A small multi-label image tagger, trained from scratch.
Model: 4.01M parameters, 64-pixel images, arch shufflenet_v2, norm batchnorm, activation mish, depths [2, 2, 6, 2], widths [160, 320, 640, 1280].
Training: 10200 steps, batches of 512.
Data: trained on photos of arthropod specimens (BIOSCAN-5M), 195000 training examples, 26.8 epochs.
Rows from block 4 of a small multi-label image tagger, named by matrix and row number. Rows with one number belong to one channel. Each number is 500 + 50 x the weight over its row's rms, rounded and kept within 0 to 999. All counts start at 0. Numbers have three digits each.
After each channel's rows are labels from the 100 images, of 14848, where the channel reaches its highest value: "peak at" is the part of the image that holds the peak. Only what is clearly more common there than usual is listed. The data: photos of arthropod specimens (BIOSCAN-5M).
# p10: first pointwise conv (model.blocks.4.p1.0.weight, 320x320x1x1), inputs 252-287
# p20: second pointwise conv (model.blocks.4.p2.0.weight, 320x320x1x1, transposed), outputs 252-287

p10.162:549497376486483445477424447513520452506485492414524458555401487505509513535467522501481472550474441465557480
p20.162:533357495529496596549534527481463547484495496378564577514530522520552460487477424514461545459432485596501473
peak at: bottom left; bottom right

p10.135:428551493476496547540496553582455551318537476554533566536464518522527461504533581512567500509435494533454489
p20.135:453532451518509451491548480492571543594446497484460504589468487537433417511407444430521514630485464545490487
peak at: centre

p10.137:489523456440449519506516518593529460434505454474425544461481442537458459525467561473578480505523510499409513
p20.137:568492459517572491627457547527440553432469430571488487612496513438456499481446420442478503558533618443534520
peak at: centre

p10.2:530542428412486498484439467504513464479487431481525490578503496449496471527474480528514465487487503414526454
p20.2:418600440421560499473469512529432514496488487525486497474447474415483537489525494503494519390431505426512508
peak at: bottom left; top right

p10.315:435554497555489584504504465459438458501543445475586488441437538506493563505455467427466545541430518450425405
p20.315:478582484574526536584420518396473506399490577560490452593472442356491479432550490526522499511517530428481490
peak at: centre

p10.255:534444496394469426544468470500449580552445534398429645480477475547538460508533562471470481416489535479475480
p20.255:604479453606548532504490549477562488555512425583532487542504520546536550583574497483451429459438536518479496
peak at: centre

p10.259:553523460432548516509495480416655431593507493466553458539448430525536400527454425547583425514539488399572487
p20.259:535513473471504545577511559427448516556419549502547438501549416463475563580488454545485431402396441499491573
peak at: bottom left

p10.27:444450410490458523565459494464524527421466534501502494508505550539470463520457496362548395501498482518540455
p20.27:509447544526501429396568554540513454452644417417497652419448593612509561495521620441526484550534550429398527
peak at: centre

p10.176:585490437416513424541439439604498503489501461476556549458499481426488424450485547491470409460460503403405498
p20.176:450413522535451408455524426459542421391557588461474542474426451495514443484465519581558437629553388521489478
peak at: bottom left

p10.284:541438513544435384449423519483455432472526498571435482457439415598495493527464432424542469498449506507526496
p20.284:517546586519533572515475549438489496521483480445519504513568577482464614595525489565505505494527440473473603
peak at: centre

p10.222:499456476446467484518535416468448540442475412529493479445498488478560443400567474517435498591483541446506426
p20.222:482450487500519566434541472437402475496459612439533488599569595492556554547439498460520498509364483504536433
peak at: centre

p10.136:484531475522519489482485499449554345480463396500499510408527481431450561453541531518553515440507453486567463
p20.136:482496556543468583443487533534531482404553505463514455455559539422525510564532475522524541437467474475466507
peak at: centre

p10.184:498416572511388541516447473524573483478417539431495488488502524532447454500435494431462502487435496450511515
p20.184:509505565431525489441472489533486464459531476444479578466513525580452460472516449587513566472463440454376605
peak at: middle right

p10.110:433423460498459468520533389526492526486433463449448452520560428457471496498514412594426470576567480534439598
p20.110:488464397476501530499572545515432539426536479634477545441581518503455434597537521532387452466492600567544498
peak at: centre

p10.36:619516527510426491490492400549563432597501522570372452411392519545499446407491513505483529466501531594600479
p20.36:518562508494566536464430492464415480529489507580467564474485500460571483499430520555530507553408452522521519
peak at: centre

p10.189:460360475572498493462502419420532554572450444501480533539553523531545472625514500521526556539546529435522500
p20.189:544527548542446558466500469524520490474588444486481534510480586528500516535528511507535476517485477490488483
peak at: centre

p10.49:530542494472520470558588464514603467591471512450566505546471465451496490509517461558484455391455446440514470
p20.49:395455581514570420346523472513558467497632425459431544419359543572635481443476598346580503502596528355458551
peak at: top right; top left

p10.62:419596425530535521537524436520512469482458447509481494541505448501374518486481488466433497525495525479485425
p20.62:472542680534530512516550501368588496422538471509548439480554373472467570617438581438496410468493399544516568
peak at: bottom centre

p10.231:435503445445465405471548460549591573542429476537441492508539473502553532536416495540500488534451557593462513
p20.231:499417485500475528418439488449389554541514572482413458503523483482484593429458432468571535538498454476548500
peak at: centre

p10.308:425448513463493416437463501471460415515507471480531460505523495488513477580527459501578540524497492514483519
p20.308:524498419500498478473498497566506575519444495474514505443436507450496515491513486604517558491444464499471477
peak at: centre