config.yaml
image_size: 64
rotation_deg: 5
color_jitter: 0.2
kernel_size: 5
num_labels: 120
beta2: 0.95
grad_clip: 3.0
Rows from block 3 of a small multi-label image tagger, named by matrix and row number. Rows with one number belong to one channel. Each number is 128 + 24 x the weight over its row's rms, rounded and kept within 0 to 255. All counts start at 0. Numbers have three digits each.
After each channel's rows are labels from the 100 images, of 14848, where the channel reaches its highest value: "strongest on" is what is common among them; "patch colour" is the nearest of a few named colours to the mean colour under the peak. Only what is clearly more common there than usual is listed. The data: photos of arthropod specimens (BIOSCAN-5M).
# p10: first pointwise conv (model.blocks.3.p1.0.weight, 160x160x1x1), inputs 0-53
# p20: second pointwise conv (model.blocks.3.p2.0.weight, 160x160x1x1, transposed), outputs 0-53

p10.154:089106120124137106152111125132166138121093135133092141115145127119111114171117154152107122128121117105128118144134110071154093137113125122128129124107109096139149
p20.154:080102143135164106106185111145119106143122141144099135146126107133140137133121086135110113082113136092163142117119133137147134109133145119090118132150107179139151
strongest on: order Coleoptera
patch colour: grey

p10.0:155134143112147116108125119080123118095152105120121138211131126178121081131131118116150135130137126135145110060130103143103128131106095132122160121125115095105135
p20.0:125134133106106123183123143124145104117136133100145188117144128154133125127153152112099153136084134138187132162179095109105113163139125112171055137116075165069158
strongest on: order Hymenoptera; family Trichogrammatidae
patch colour: grey

p10.44:119128121133140133152134163137150079136102104143091135116104132149107172086117104117140150117111139110117104169128137133121128134116159130127104112143096103147161
p20.44:161130185099161098126151120137142137165173157140116147119121199119120098160107131132132106106158119162114108122140104117094106168185140176115121068139111146154167
strongest on: order Coleoptera
patch colour: grey

p10.132:144134128137150112102155139101101126139145146138110122133111116129108115083127080150126146157095110124123160100161128128107146129147120103126129132071152115114089
p20.132:121129141138105143100115111169147099143116111116161143082101131131092098166129163087162125117132166136107147107105151136142105115106102107086115137143158087163117
strongest on: order Hymenoptera
patch colour: grey

p10.145:128109128127151125154125135115116154108150133139105206146149131143148079140110126113158110143142174135106136119157129136086121146129154127086114151127124055099122
p20.145:129085151127123119149142124076147118144142136135126152122111141132134129120134141131131142113149152171149146144103113115091094167186144150155064079133108159132130
strongest on: order Hymenoptera
patch colour: grey

p10.102:169112129098110097149134161139177155142092113118129106131137113148129110117144123161121142139100150169123125110114124139157127131133101131159098113157120126121139
p20.102:124080166105120108121147151109138144144112147151100136168091112152140180101162111140092140136101126122203153167184136126147170140131113136158127172142094131126141
strongest on: order Hymenoptera
patch colour: grey

p10.41:071159113125103164155136136152116106138125072152148146148100134082118133151142088112145128127123116128147153104115132118104112126119077108087117145122144132135091
p20.41:125086143136099096146126112142083153142111127117110101138125156120105176103136143130120148128106132143109120103143114133125107132123105099101147094162180106168107
strongest on: order Hymenoptera
patch colour: grey

p10.19:143130125096117102118184138125116134175142093152092139131155128121156124132106137138127100125095139152140136107077143124098116094125132097102121084118133126141090
p20.19:180175163098116139146105158116156101134117115133127118129122162181161147108130129137137140122124108112120131119149173145137160135101120111141118085124141147126125
strongest on: order Coleoptera
patch colour: grey; brown

p10.152:137130205142141094125157124073104059136089119114143115134145067136124084139116116113135140119162129114134135135137135124110129093112107117101119126127101119141134
p20.152:141140128143140114114122104140096146129160102144100104158114125112128139108152124122157145118126123138190126125147151134117133136111089143150142130165126108123119
strongest on: order Diptera; family Agromyzidae
patch colour: brown; grey

p10.70:176102158124158116119105100127082139150075139158110122135141115150182149160078139144113157124138139158167135152152161135136101106126104133088136125141123083138148
p20.70:132070082119125106124110132110108121120152146079139096130120158136109113154094121120084122099141109124069122086081105094098120077128133112083124069106159102111095
strongest on: order Hymenoptera
patch colour: grey

p10.10:205155137144130135120117102083146113123119070114116133162133124132141097155083128122149161119096113153142110095135105147115135143133133141117153157099127107120119
p20.10:143141144167121106112112167202095184095130117121106123146124111157125107114161152146092160162165119154121114155128119114141151107115105120140205130128133122135113
strongest on: order Hymenoptera; family Trichogrammatidae
patch colour: grey

p10.131:125160111149139102126164090138142114065150108083132098149112119100118157141190089137098112117138085066131145120148095115139151152128113101114120135096121130098099
p20.131:171146138142098123127126171138108155116119134091114129133121066126097099113142153140098124133140123106164117141145111118085137133129131117134149147141112157135139
strongest on: order Coleoptera
patch colour: grey

p10.120:120153148172143136120150149144170114156158104145107170128144101133139130124110112135119133140128123135114135107102144157064139093169118154158122084096137076157097
p20.120:164135122157153126110129140169164144096149134161137099151133094117080129088107120143126141132153136132099129120140136184177114100119122163090138154157144126153132
strongest on: order Hymenoptera
patch colour: grey

p10.83:153113109100147128117157121164149126124098123088110122120081103088133143182126155145119120126118115099113117143139132130143127175114108099144126106113129086161117
p20.83:099105190121094132089111095185140109128126086117099154130149096132140134116125131157109113109150105096147162105129154135125123157148118099105098131163123188162135
strongest on: order Coleoptera
patch colour: grey

p10.115:150104139069110098126160149132149115148148075130142147146142129141150104202131148133092156097103136120193116118131138147108070143087177114146125127136127139125130
p20.115:127118130109161149152178146125137169164107139114100157132183168159149108152138150127107130145147143166137117127115115142142111125110125088149120085139115153147172
strongest on: order Coleoptera
patch colour: grey

p10.105:146088104078138115157122138098082136120150136146133172145115159130120082106146145126130101114099116144138116110134148097114079111146140081121132122110105094119111
p20.105:095131161179129113116120113134104124119134094145134141116125159151115128134140191096152135147129128129079139095142137135104130124128130124099095135126155084157100
strongest on: order Hymenoptera
patch colour: grey

p10.35:129101108150104118116150106105138114107129123098096142169123079161101084106139128116143141145161137177151127057104090130082153134095144159120169114114145083129134
p20.35:152134140181168154169148107077125172095102126121137145166166118151114139122194154123135126133087137137157063156140127156122145142156104157121106139115165115135090
strongest on: order Hymenoptera
patch colour: grey

p10.56:170124131145134135124165118122102093148101131163111078118155129145111132136155097143131129114136149133115107119115160106111114123093116149143160141120133135143148
p20.56:144128146136155132082126143141100159108123138097154052089082132089140094097136127110132129140175148114119135139086141155138141121117099196133165123151149088147103
strongest on: order Hymenoptera
patch colour: brown; black

p10.27:111114139102125101131125132134138107134084056108166113131125121124115162082137103127136110146147122170132120095144141120089122074098119128134087137111145155142134
p20.27:138105071075081142203141171078117119130131143175112141161101114198125172130135111112112107119104116131129092131151092098116125157140124120118102143097106149112166
strongest on: order Hymenoptera
patch colour: grey

p10.156:123117109135115120128116162142106160076075146130096076127135156130111131071108083167111177136169103068108150105159108151141126112139136099131151143104099105086146
p20.156:154195086165139103153117155150118110129125085135103144107145128159127123146177143116144160128129096101140098113165164130168168142169115132122165130113156139147138
strongest on: order Hymenoptera
patch colour: grey

p10.121:135089114116162119169144162108152139137183136140115151136129110124121159134158161124122119107110105120150095149132143141140158087127167108114129103077109094130101
p20.121:141131095149121084124108146109099098121143147100133090137152139137143082088136122087079110129145100119123125113106094068115140115128112116135113132123170138108108
strongest on: order Coleoptera
patch colour: grey

p10.49:119111152118181121168151114146095104098075137167113106139112115129093129107145095107148137121113126107129128122095120094075101129135075093078120144122136121088137
p20.49:079116103092182098123093118112143132123085105133120099124115173117153114159147110167169089129186107109110132138107143097180150151078108144119107109151100146138172
strongest on: order Coleoptera
patch colour: grey

p10.63:111116148111106126107166120129165113179109090148115100129131117159139150146153102124119096136116119158192172082130101097108136120114107156123132146102126122110100
p20.63:143147221128182127130077105129135137121147134131117134104120188147181179117159109123111164133105099156125117130150135135112141128123119141111143098096156119122140
strongest on: order Coleoptera
patch colour: grey

p10.37:124137147139138111117083113130127134146131122137098151150134077121166132081110108134146154121134153142090157133131140144125143084148121139140148104144125156132177
p20.37:122106146148083145136113143116087157101121120080118086171146088088111104143118126127129136115138134122100099116109127146124078118103121116113102116104168068123103
strongest on: order Hymenoptera
patch colour: grey

p10.96:111140123044158127151110142115137136148122116137129123143143132145132106135153117134118126141088144159150125098156126068108121127116150099138108145129108139108143
p20.96:145130085100134128149182133129145138154106126171098144132149136131108096179127134134125084144142144111102119091137134137129151100089109121100123123119109154161126
strongest on: order Hymenoptera
patch colour: grey

p10.113:154093118148112123142148121150113131183147141115107133130138110105150130132108143143149136179072171144134115153090181126121132104114130147095123077138155085153113
p20.113:095121184159147107115101136128127106107124118108140128102100153110142169085177121121112155114068140170166151156112152127144142162132117157161141088146120119099121
strongest on: order Hymenoptera
patch colour: brown; grey

p10.73:129118223140130126126183140085141078143136127133137148137127102184130070096122098127151136131151124147121121110128120127116150122142141118135124130108097122119140
p20.73:135149130098120113118121132139108134128125124126118114133146114119128131128110111102127158132136125134198133128110142114122099125122102130132114118200094124125116
strongest on: order Diptera; family Drosophilidae
patch colour: brown; grey

p10.55:115131135122098101128147128153101116140123102065110129120112158104125149093181136145125122144132098130115153116142129149161165135173105131145115124126144121118113
p20.55:144149150152123081096122147133143131085119150105159143095128070086123142088106101065118167139091080101128112136133121153121151106092103142148131153135156104134099
strongest on: order Hymenoptera
patch colour: grey; brown

p10.51:149097160149164111139140156116109075107113110134144098125157101145110132152107118130110139131130134073127142128137122114137130153073126128112136119124102127135160
p20.51:137098123145136114097126118098113162085156149107143101117123118095139094103111103131134112112101158132149129121072122147127149083068126119152115129182136081135127
strongest on: order Diptera
patch colour: grey; brown

p10.128:136096127146178100170146140124111178139113143131183132138168126117141125159149195134112105133132134091145135143124143119131108054101103126105131097135117106113141
p20.128:186160108138105090128120140077144114117112139143117152169152079098087104144104131171121107083152102104132114127142163109090120145148187105154133165154114150125165
strongest on: order Coleoptera
patch colour: grey

p10.89:118095214158130074146120169086096129127094111138146138129137093165146125140118087149120131130127133108129158102116115124104129094129111135096147133087113134096125
p20.89:126106120098126091112118107095063111128127143125108153143109130124122152140130096167128138127110107116180134125138147128133111088130131098114134140235068154155172
strongest on: order Diptera
patch colour: grey; brown

p10.97:108147158133156097098122151150147110142110085104127135125124138142108134123095126135125149099152125132125090131123119139106108067131163120128127113127095134130131
p20.97:121176123159110130086128101156152128149100121121102159118150095078138098153121108178133078090133132106133143121128124099124114139133133118131118127135123165143145
strongest on: order Diptera
patch colour: grey

p10.87:138102112095116090125153147120114135184140099117089130119087113105156140140135146146136095132098131145153139094113119141082157132139182155093098151119156126115107
p20.87:168141157103145090102117112134146126126122128147144101112073171170109137101116109112123151146089151127170178151151166143129144145115124124152143076147121089108118
strongest on: order Coleoptera
patch colour: grey