{"model": "multi-label image tagger", "dataset": "photos of arthropod specimens (BIOSCAN-5M)", "crop_scale_min": 1, "norm": "batchnorm", "widths": [160, 320, 640, 1280], "init": "torch_default", "lr": 0.0027, "eps": 1e-08, "epochs": 26.8}
Rows from block 8 of a small multi-label image tagger, named by matrix and row number. Rows with one number belong to one channel. Each number is 128 + 24 x the weight over its row's rms, rounded and kept within 0 to 255. All counts start at 0. Numbers have three digits each.
After each channel's rows are labels from the 100 images, of 14848, where the channel reaches its highest value: "strongest on" is what is common among them. Only what is clearly more common there than usual is listed. The data: photos of arthropod specimens (BIOSCAN-5M).
# p10: first pointwise conv (model.blocks.8.p1.0.weight, 320x320x1x1), inputs 214-319
# p20: second pointwise conv (model.blocks.8.p2.0.weight, 320x320x1x1, transposed), outputs 214-319

p10.164:143091141116120124106119145131095155096138121135167159109146101154133107132126117140121101125112164149131144179128093128108178077129166150096122172122149104122132098098157145104080132143110141106145136156090097136097038113123115147127131097070115112150132107107129117120120095141118107146098108145086147116149138102118
p20.164:123149134131143107121194107114155158158146150122147103119135142146063109101182137112128153080142102144140158082127152110144137159208140128092126086100140128111174157147106110111113165114145139098117108121116112090091143113141087162137130132105123119160084150116100143138155090113148106171113150123143151106144132140132
strongest on: order Hymenoptera; family Ichneumonidae

p10.208:106092140124120125117141116124144136144100091145162114114116130114128109131085125108060116074133162149118064109094129104129165122132077119089166074104127057121126126175150140088117117139102123119119128135105092127147134121130101126128139126129160126098116127148079123108115073118105112127135101139124134153110142095133
p20.208:134125116150151157111098141183096147122120144105116089121142134133116146133122124139138115119132085162174127147113134100132130128126147124119143119142146101099166136111134111108093100089120215127076111107119149160068160126146086127127105136138154106120072114134128106151100129129113144113123134148147105129122132113110
strongest on: order Diptera

p10.93:152095132161129170127140138140150151142118129128142121095167127113149147164152110110098105107117117132112116152147149139106108129173095105140104130101159156117091121112066143132138102099150129142110075121165082147146156117098092117082101145134162126189101137130154113167114094095153106144074131148090138104129130139182
p20.93:130123116134136128125093137118146140141129095115174116127090124104138101086100135148123140158170111086145108106095108105131101111118118095095087132099083123125153135119101130124130173144128142128114115101121089120138137146124105120102098143073184132134133125107128132104184095091141101157126132130117141137124146128085
strongest on: order Diptera; family Drosophilidae

p10.294:115110115150112105145113122108118163110103098125148168117133122099101099116095110106126119113085069121091118139148141195110127131143143073121121101111138110079094140156153110133111125141129121091094156077105102113147065154105139100114159117117082172136125143112102122152134105104116099110121146144080099121131103130150
p20.294:136116159143133138126130139131126118123142138104104097124168134101085097119157112102153101143130087134101120124134127121104104142125108103171166115115137159162124111135097146130151114141114109110133135125102108116099109108135092125181128114112107165129115134087146107121118107151162113122115138139127095126118113119138
strongest on: order Hymenoptera

p10.224:122150106137075095105113128133083140102109078130123099180141147103060153121114126111110134200121097127096133141124117103118122123113131051120113121112129162106133155134156115116118091124110145113138146130129073093121140098127120120097146113113127149105148130138107137131150084139110100119155118159122135091071126123114
p20.224:128142138092134130126130120173143104140180106092103140147109162078121092104144088128153177119159150097144142130116122127138137148185131131106149108150159112147156159155091156128110090155086140116129119132114104126124129112127121162093118127100159109124111146120173131153141111106184114108128145148131180104154087148099
strongest on: order Hymenoptera; family Mymaridae

p10.300:171137185150128158088150132179121173109143137142143111093113125105138141160124117093094131111108087142077147100134118107154117137170119148078135110121134087131134100141121109096120146166087138133137103149162148126133126153125126111133142138114120116108139147134118139104161132120138143087126155122124115105140115151077
p20.300:145126112086150128123127100147116179106098086087116088080141129135103104142112065165118132091097120143112146135140130115113105109123142197104112131103104108134145099141112121123095099117146163132112112163175127145119152133091115151116094103159085110140107106139108089115086144125083161108127117137099122091139145199146
strongest on: order Diptera

p10.246:097122144117149150118110105098146088070124126141143200105112160081137109117146132153131145105134125110098121136132122157117094097109099116139115100098141113105114105103106123138122144158129117122147105165174126104125142088148106140106099127127135121141113080062134084160160114125146114145128118076112124120111117158143
p20.246:153142144125149131143116084125111126109097156121099088097137128141128134154165121133150115116118127112126120133147144141151125136152091121150158108148139106145116122152167106156122100116143143147125155139141124144089121133111120148117174134119170149115149148161080130144106113132136163098158171147105121140144129146125
strongest on: order Hymenoptera

p10.317:155102079121127113141111138116058119117156174112121097066138129159127135121121108127128137144142135068140163132148152122081138121131175139157096088140124155135135130101152144135131046151172107151108117137104129109153151132116130082126125124159106141099135119111145087147158114107110130143129164095141148143088111125115
p20.317:115136139083137155114139095148102120139138163112133124119137137126081127101171096114109115117140147120155114121098134123095135127117137157168159119151122076099144095119113125108140126096139168133095071101120119145109145111105104102094114088131160114106105111143098135141082117121119123126114118160140104132116086143121
strongest on: order Diptera

p10.83:109155136101136123116138107149105147127169146145158088109115118100124129108127060108124093157136083098119171155120139134172077101091132142145101194092115130109157123127125151129180117138130119136132137157079102142128124115074146139086141137125083147136136131156089128106139095086139151129091140136146135145146143135152
p20.83:158139104125117122131096091134111125165137128132170164129096117143160178099107132111086130103136154122118124118092149137117131153135130112138139162154151114123109121148102111088138172099110117105163156119140175108131150163088122149149160153091132092141101141173082127109168123132148093127120161128093146172111160092085
strongest on: order Hymenoptera

p10.1:113106109121113112102053138127128137100101120174159110139150140104123106143132099125154128160133125117141121157154100109150128123102164085139083153142105103138084131104110160126133098095121140121119144133094122111070154057136072137106133067095108136162107075124126126130121142142142142165135106137153128148148118094157
p20.1:137149133142147160111096131148079097129093121158109082129114124143116131124142167068131113100140105117125108054155119141108131119117119084168108147136103131141122106133150104139078110104126120092115139093075133107147109132124106144141139131087120117104157121149104110128104162156113134064105148170123144089179124114152
strongest on: order Coleoptera

p10.4:114108139102186053128135122136144109116146129157138154119111133130103100138136107149120149114091141150119120121151116142114125104120123145133105120110117130097160098163130140137167147142136121129085120141071104138117147074112139141116153158147149141166145105098119147115141117097129142117136096101154106086147147149125
p20.4:118152118123124125125121122120118120115124100147190106123122118159100175129134110105132157137089152099145134105149133179160121152130132131133083121099155128121132143154111119185130098148139135143105123124143104167118151117129120149136133152155130150130158155095108162131118126126147167129154116156132144160143141140118
strongest on: order Hymenoptera; family Mymaridae