config.toml
arch = "shufflenet_v2"
model = "multi-label image tagger"
train_examples = 195000
horizontal_flip = true
rotation_deg = 5
color_jitter = 0.2
kernel_size = 5
optimizer = "adamw"
beta1 = 0.9
ema_decay = 0.995
max_steps = 10200
weight_decay = 0.2
Rows from block 3 of a small multi-label image tagger, named by matrix and row number. Rows with one number belong to one channel. Each number is 500 + 50 x the weight over its row's rms, rounded and kept within 0 to 999. All counts start at 0. Numbers have three digits each.
After each channel's rows are labels from the 100 images, of 14848, where the channel reaches its highest value: "responds to" is what is common among them. Only what is clearly more common there than usual is listed. The data: photos of arthropod specimens (BIOSCAN-5M).
# p10: first pointwise conv (model.blocks.3.p1.0.weight, 160x160x1x1), inputs 0-53
# p20: second pointwise conv (model.blocks.3.p2.0.weight, 160x160x1x1, transposed), outputs 0-53

p10.36:475417512564492538522547527434430511558516523492462449534472434511558478464502452602574483493511514506498402443494548444404418444508491484433559534359502490491455
p20.36:525551483462542529536575484466454616555493573516414441580501502490565551457520417510412461604483516496542469571517387443490435424385462505592468489455474575454493
responds to: order Hymenoptera

p10.136:462411483574523308491455552549508472484510475492539597383555516502501485512494550439457543554553430503523594456498477538393484504469489449522522523463435455460501
p20.136:479491445550454480518507466511425434501576538585441519707417509475522543445475526562475427507544499491500446497534504488497506505545562533418471500551477461558536
responds to: order Hymenoptera

p10.127:560487488496543353513548564461459600525476517458460524593473539576487479415524499519542559498519559525574437467468470551440542425509519450397519543535423422535432
p20.127:443409485559525479452507527537476514430509425516586468422494617587476431547566523427529478486510557567491448522480418543506545484467531540451480420481562471529437
responds to: order Hymenoptera

p10.5:557474488396500517508510583518544441588571448430532500558402474515504565427571511487568475485505564601471427533514577518410509427440435449508449475479485517535485
p20.5:528349502461408518533553497519400565480449588546447413518500416474515564472517433496475496617475549568560561554560481522463496456530426491508503601499457499495503
responds to: order Hymenoptera

p10.158:462495521438447482439489424393484439549511292515495561529504467510518431548479427468453453503514443558554552426516411409428415464498522546460467640472527533466470
p20.158:363477440484367486465605491520571457610444508469523520524561461452535474508545497499581452453538468481456456457439499490553434518477540616472480515520518518545469
responds to: order Hymenoptera

p10.114:539455522547511490538504545545554425445425422556429454512542459519379470476509443529371483420563528472546455573535437467555529443452524493624458397436363496455615
p20.114:473491498531622584441536427469469531523492581477472561509495590429521476553485505495546510525579588531478421475512488527471468518463543596514504455508515521538507
responds to: order Hymenoptera

p10.135:624516490491543502540526516530488484409476493531439515485536400458530522462513492495445548513385502476515533531489477554413468546496539473494378476408525506428590
p20.135:582443555446466438546490460528542512516627569519444515485448510550425506480440609460433602576502575652517653488566501524438499596588471463489529414497517490524462
responds to: order Coleoptera

p10.31:452434453541482476493497475554490562542513524480493523610510519585572445446505487482627494554511627570495523475506536553507576486484481515463499587483602518530546
p20.31:482476487502484504517452464466397584393484474474430421563447455514515518434475415491474489506423484441492508416574527538571452441458481481530497511515545411452494
responds to: order Hymenoptera

p10.45:472493521416441513474522560413490429629538409500499515544480532509548518471479436518529518565334580572565512457473584460462535438436499412513494487489477431534484
p20.45:514565520464494504499513419534495521477458409541504498481510539547527467582436538484619463477541512432382473405523506544418516385431486494460480507524527480541478
responds to: order Hymenoptera

p10.15:430461459516478369473468495478485550497495486493528549503520473503551527368409424563540494487552456553425552469490543502433479464443418474526497489386483528440553
p20.15:528538460495487479467481427553515412560585535558543627484533562533530508487513548544495542384459482514547478523514415455411551456534500528472519509500485555479498
responds to: order Hymenoptera

p10.54:540508488514493459365430486547466423428527505458497441489512440445377462478451447506484483412542492462514549492479487517531576520514614511553383450539407549467601
p20.54:445458552533450501450616578548484549440516591478446561538491358485485413568502478491569461484580489526462478485424504447472378477425537472456466594556493516527542
responds to: order Hymenoptera

p10.12:508523502478533546549492512484559435491432477509543413564505470551487492478608536509414561409555426499577589453484500572576603509494541496509613458503512518499445
p20.12:521526471469503505642521518461570529491460639533516533466499551527440541511542512493462498573535570528604558599579495474531551511482443467609475536488432560498592
responds to: order Hymenoptera

p10.90:465490546542446510496494518527535556518505514434481453472480440545505588533482575556471501430505466442489523438421551472518582443489504465522447432472419519487480
p20.90:528531496437491437427475365494441476514531453505512539612516482537494552473394540639505391388511517393498539529482517486575484551493483494538431457538359521529520
responds to: order Hymenoptera

p10.11:562495476526527507565590450498391560499441515485508542553588533439544467489497556510453475545494453477571552457527507534480494531520477453375494573406504545349466
p20.11:483476573521613542448450450364462480482431580542506560560501490494527468533399491489494478566546501483545498580452536464489475521509547557555480517519422541495550
responds to: order Hymenoptera

p10.28:522495479555469379433553545432560512415464539539467417491532500508499552507482493522529478439605471471565515374495408482420521603506549571516510530477481484515514
p20.28:567630446588553524471468553457521486502566496486568519486483491508524440530570543466514447458499469514470460526475442552482580486442490513545548524544495498474527
responds to: order Hymenoptera

p10.148:575637580536423491465446399467515493484429363505422509507519560527500488456444391477499511491478454455468466476487413501501492506578466546535535458503479427535428
p20.148:549461453535403557575549465325562391478409454541462465468487435427467512542543557488519437510504470494521453455532548545451552543506543485457499574470550543559519
responds to: order Hymenoptera; family Trichogrammatidae

p10.18:562482507564641401533492528528431502501449521514611511460480438560499574460502501440552566487513463547483538520481515508447480485500439544480481489552479460472479
p20.18:535468489479458455595524408493489451516377467639521498539504503520632497572420433567563467508492574483438542503458484472501472467487502531484443502579506548517569
responds to: order Hymenoptera

p10.68:422552527513454566470476429477462534558585520551523549507514448481565537452555490418519539471483456583524521561495547523416553401563532476581502464429449468466447
p20.68:530566496529513474458516527566603428568486554533559608380576502490528541517638577572542529473523519501502557565507619528639558535516531497510543595520503541556535
responds to: order Hymenoptera

p10.146:516410474535606464504626530638467534537514500516571483483545482473483491607507609511466471485535488473551485571400548434484365484452569471445540500519517472551501
p20.146:416433526482475544503516539490500436527456497529446574423475519501495532576485473474574552536530445564550573521441471542477456445506497436378523484472488650518485
responds to: order Coleoptera

p10.85:555435532539466413577553493435437520520559464467413543496479449480617423536477503505502507570412484512481460466459592525584534454550415407428549462533436413505364
p20.85:549600508511472556536418423462454524533558480487511564491587469383551462568450616462508419532559512491411506477428514507403467513490605487450514556509474492501500
responds to: order Hymenoptera

p10.8:401456541566473311473451525555480588534471516506541518459577502457527526451405531618485562516566471557496546448552484494514477483514465456490488486472450481443563
p20.8:476494481467513422478464508506491654464536430324546411289519521475502383535572464430565523513554481496413543479428527465483470544484518449554481483467509489462487
responds to: order Hymenoptera

p10.144:479511504553495474451500595495541455492620543463455501542514490522535454534494497506533443428549592448512523392481475369440450475531527536470505493458538499438517
p20.144:509528480548517554541393542487570459460531488416521518454501519508549513562503491506550519464551471503477446492489562476490495388483469507505499493499526476584477
responds to: order Hymenoptera

p10.134:480447508536558494531491551458517542471455537544492562523545476504488449444588563535539617554394594530487382515514552523588491460510492469459509421498504411485482
p20.134:492437482484452506495498441480464563627489527512556563509534499533472419611477466471473445548553590552424552457567523491491492474579557536446488469484495501520477
responds to: order Hymenoptera

p10.95:530560453519488427460511550525437527498510516452472453535479516507502594480554385542472447436557464462512600485546387469468461522516538579494452530482567500471469
p20.95:553494555532529397456500579527521485443502485437533506449449405424447559370535451489469600472394415519536487538546492501530521476537441513512497574499498496457475
responds to: order Hymenoptera

p10.53:502500533487527494569472555453480512511565428439525648514439491515489457430479411432569427501472567521461428477435466432464478486549570482433533499531536381541476
p20.53:552555416499545388449454464534543396518491473447509528475401459493555535584443461530512538446543520458450481436458557502547390487475551560437357527553501571547514
responds to: order Hymenoptera; family Trichogrammatidae

p10.139:378511509481396458438465450416539446529525408530497589490521448505476392435504458475516481479471461512470555514473520445388535411412521478575396518444454548538563
p20.139:522483521406450527555483556479505499517496494509499490559430490575516514461478454513382473536483404451511554504471425429464514536531447491483465490515470568419557
responds to: order Hymenoptera

p10.58:601487441565511489508488535441465515421474565461490496507476568469559493564480544505539499511575603522495441517440556410455413460493493524356539520465557510505537
p20.58:538575504456552458425452479509418482410502462481559497426454496497477556419522524497448621487408495493560529575430518446511506472540441496541498537574489467396476
responds to: order Hymenoptera

p10.66:497506474513549583477551489598490466540540436554563502545592488537428535452532451465458555523511533477503485620578567527548451544414494531483555526620552546572577
p20.66:500471459505488521553548407564491543424449586487373554486517460480412527472416510539470501540490621531537555456505477492526476430433530431477508497560472577453513
responds to: order Hymenoptera

p10.140:587433470484457481532517503530584524508480425501465521484549449495539473612581546498447513559467484504568520500542505551548509485475453579533511549546527511500480
p20.140:515515518539498535431463495482492482467537510415456499454503513514619446488500601395459538488483454448520446526467460575506592490522537516516512506461515443533409
responds to: order Hymenoptera

p10.116:462565537429487479493498562460454435486504505451465455538512522537504507429534462532512401516545475495519656458583398504509568492514489574487433528453494513549550
p20.116:582522540421494399519609483513494559480575480485436440561478458533427554386426505524433515493440508603532551571566452454518475521482500498545515465501473517419505
responds to: order Hymenoptera

p10.71:463483498570491491509538490514526525476481506474416453467345437464520593516487459496501619496571507439512478516421380569517530485475621437438535502500494571505530
p20.71:460551448450577518516434505404478518405480416489574500482466521511555593400552489558467595521451417428552510533437501478571595469475446499568488517543490530471502
responds to: order Hymenoptera

p10.88:587576518507511450554536519385542523470556492515428548520512521532515505464549514508528438477490476543550444373512451502447545564587532548552505501506451456556487
p20.88:488449522499467482457497443539537469467449473553417491467507501520417546495411561447528488496471479484507547524486573439563412525521538431520421514463419505537499
responds to: order Hymenoptera; family Trichogrammatidae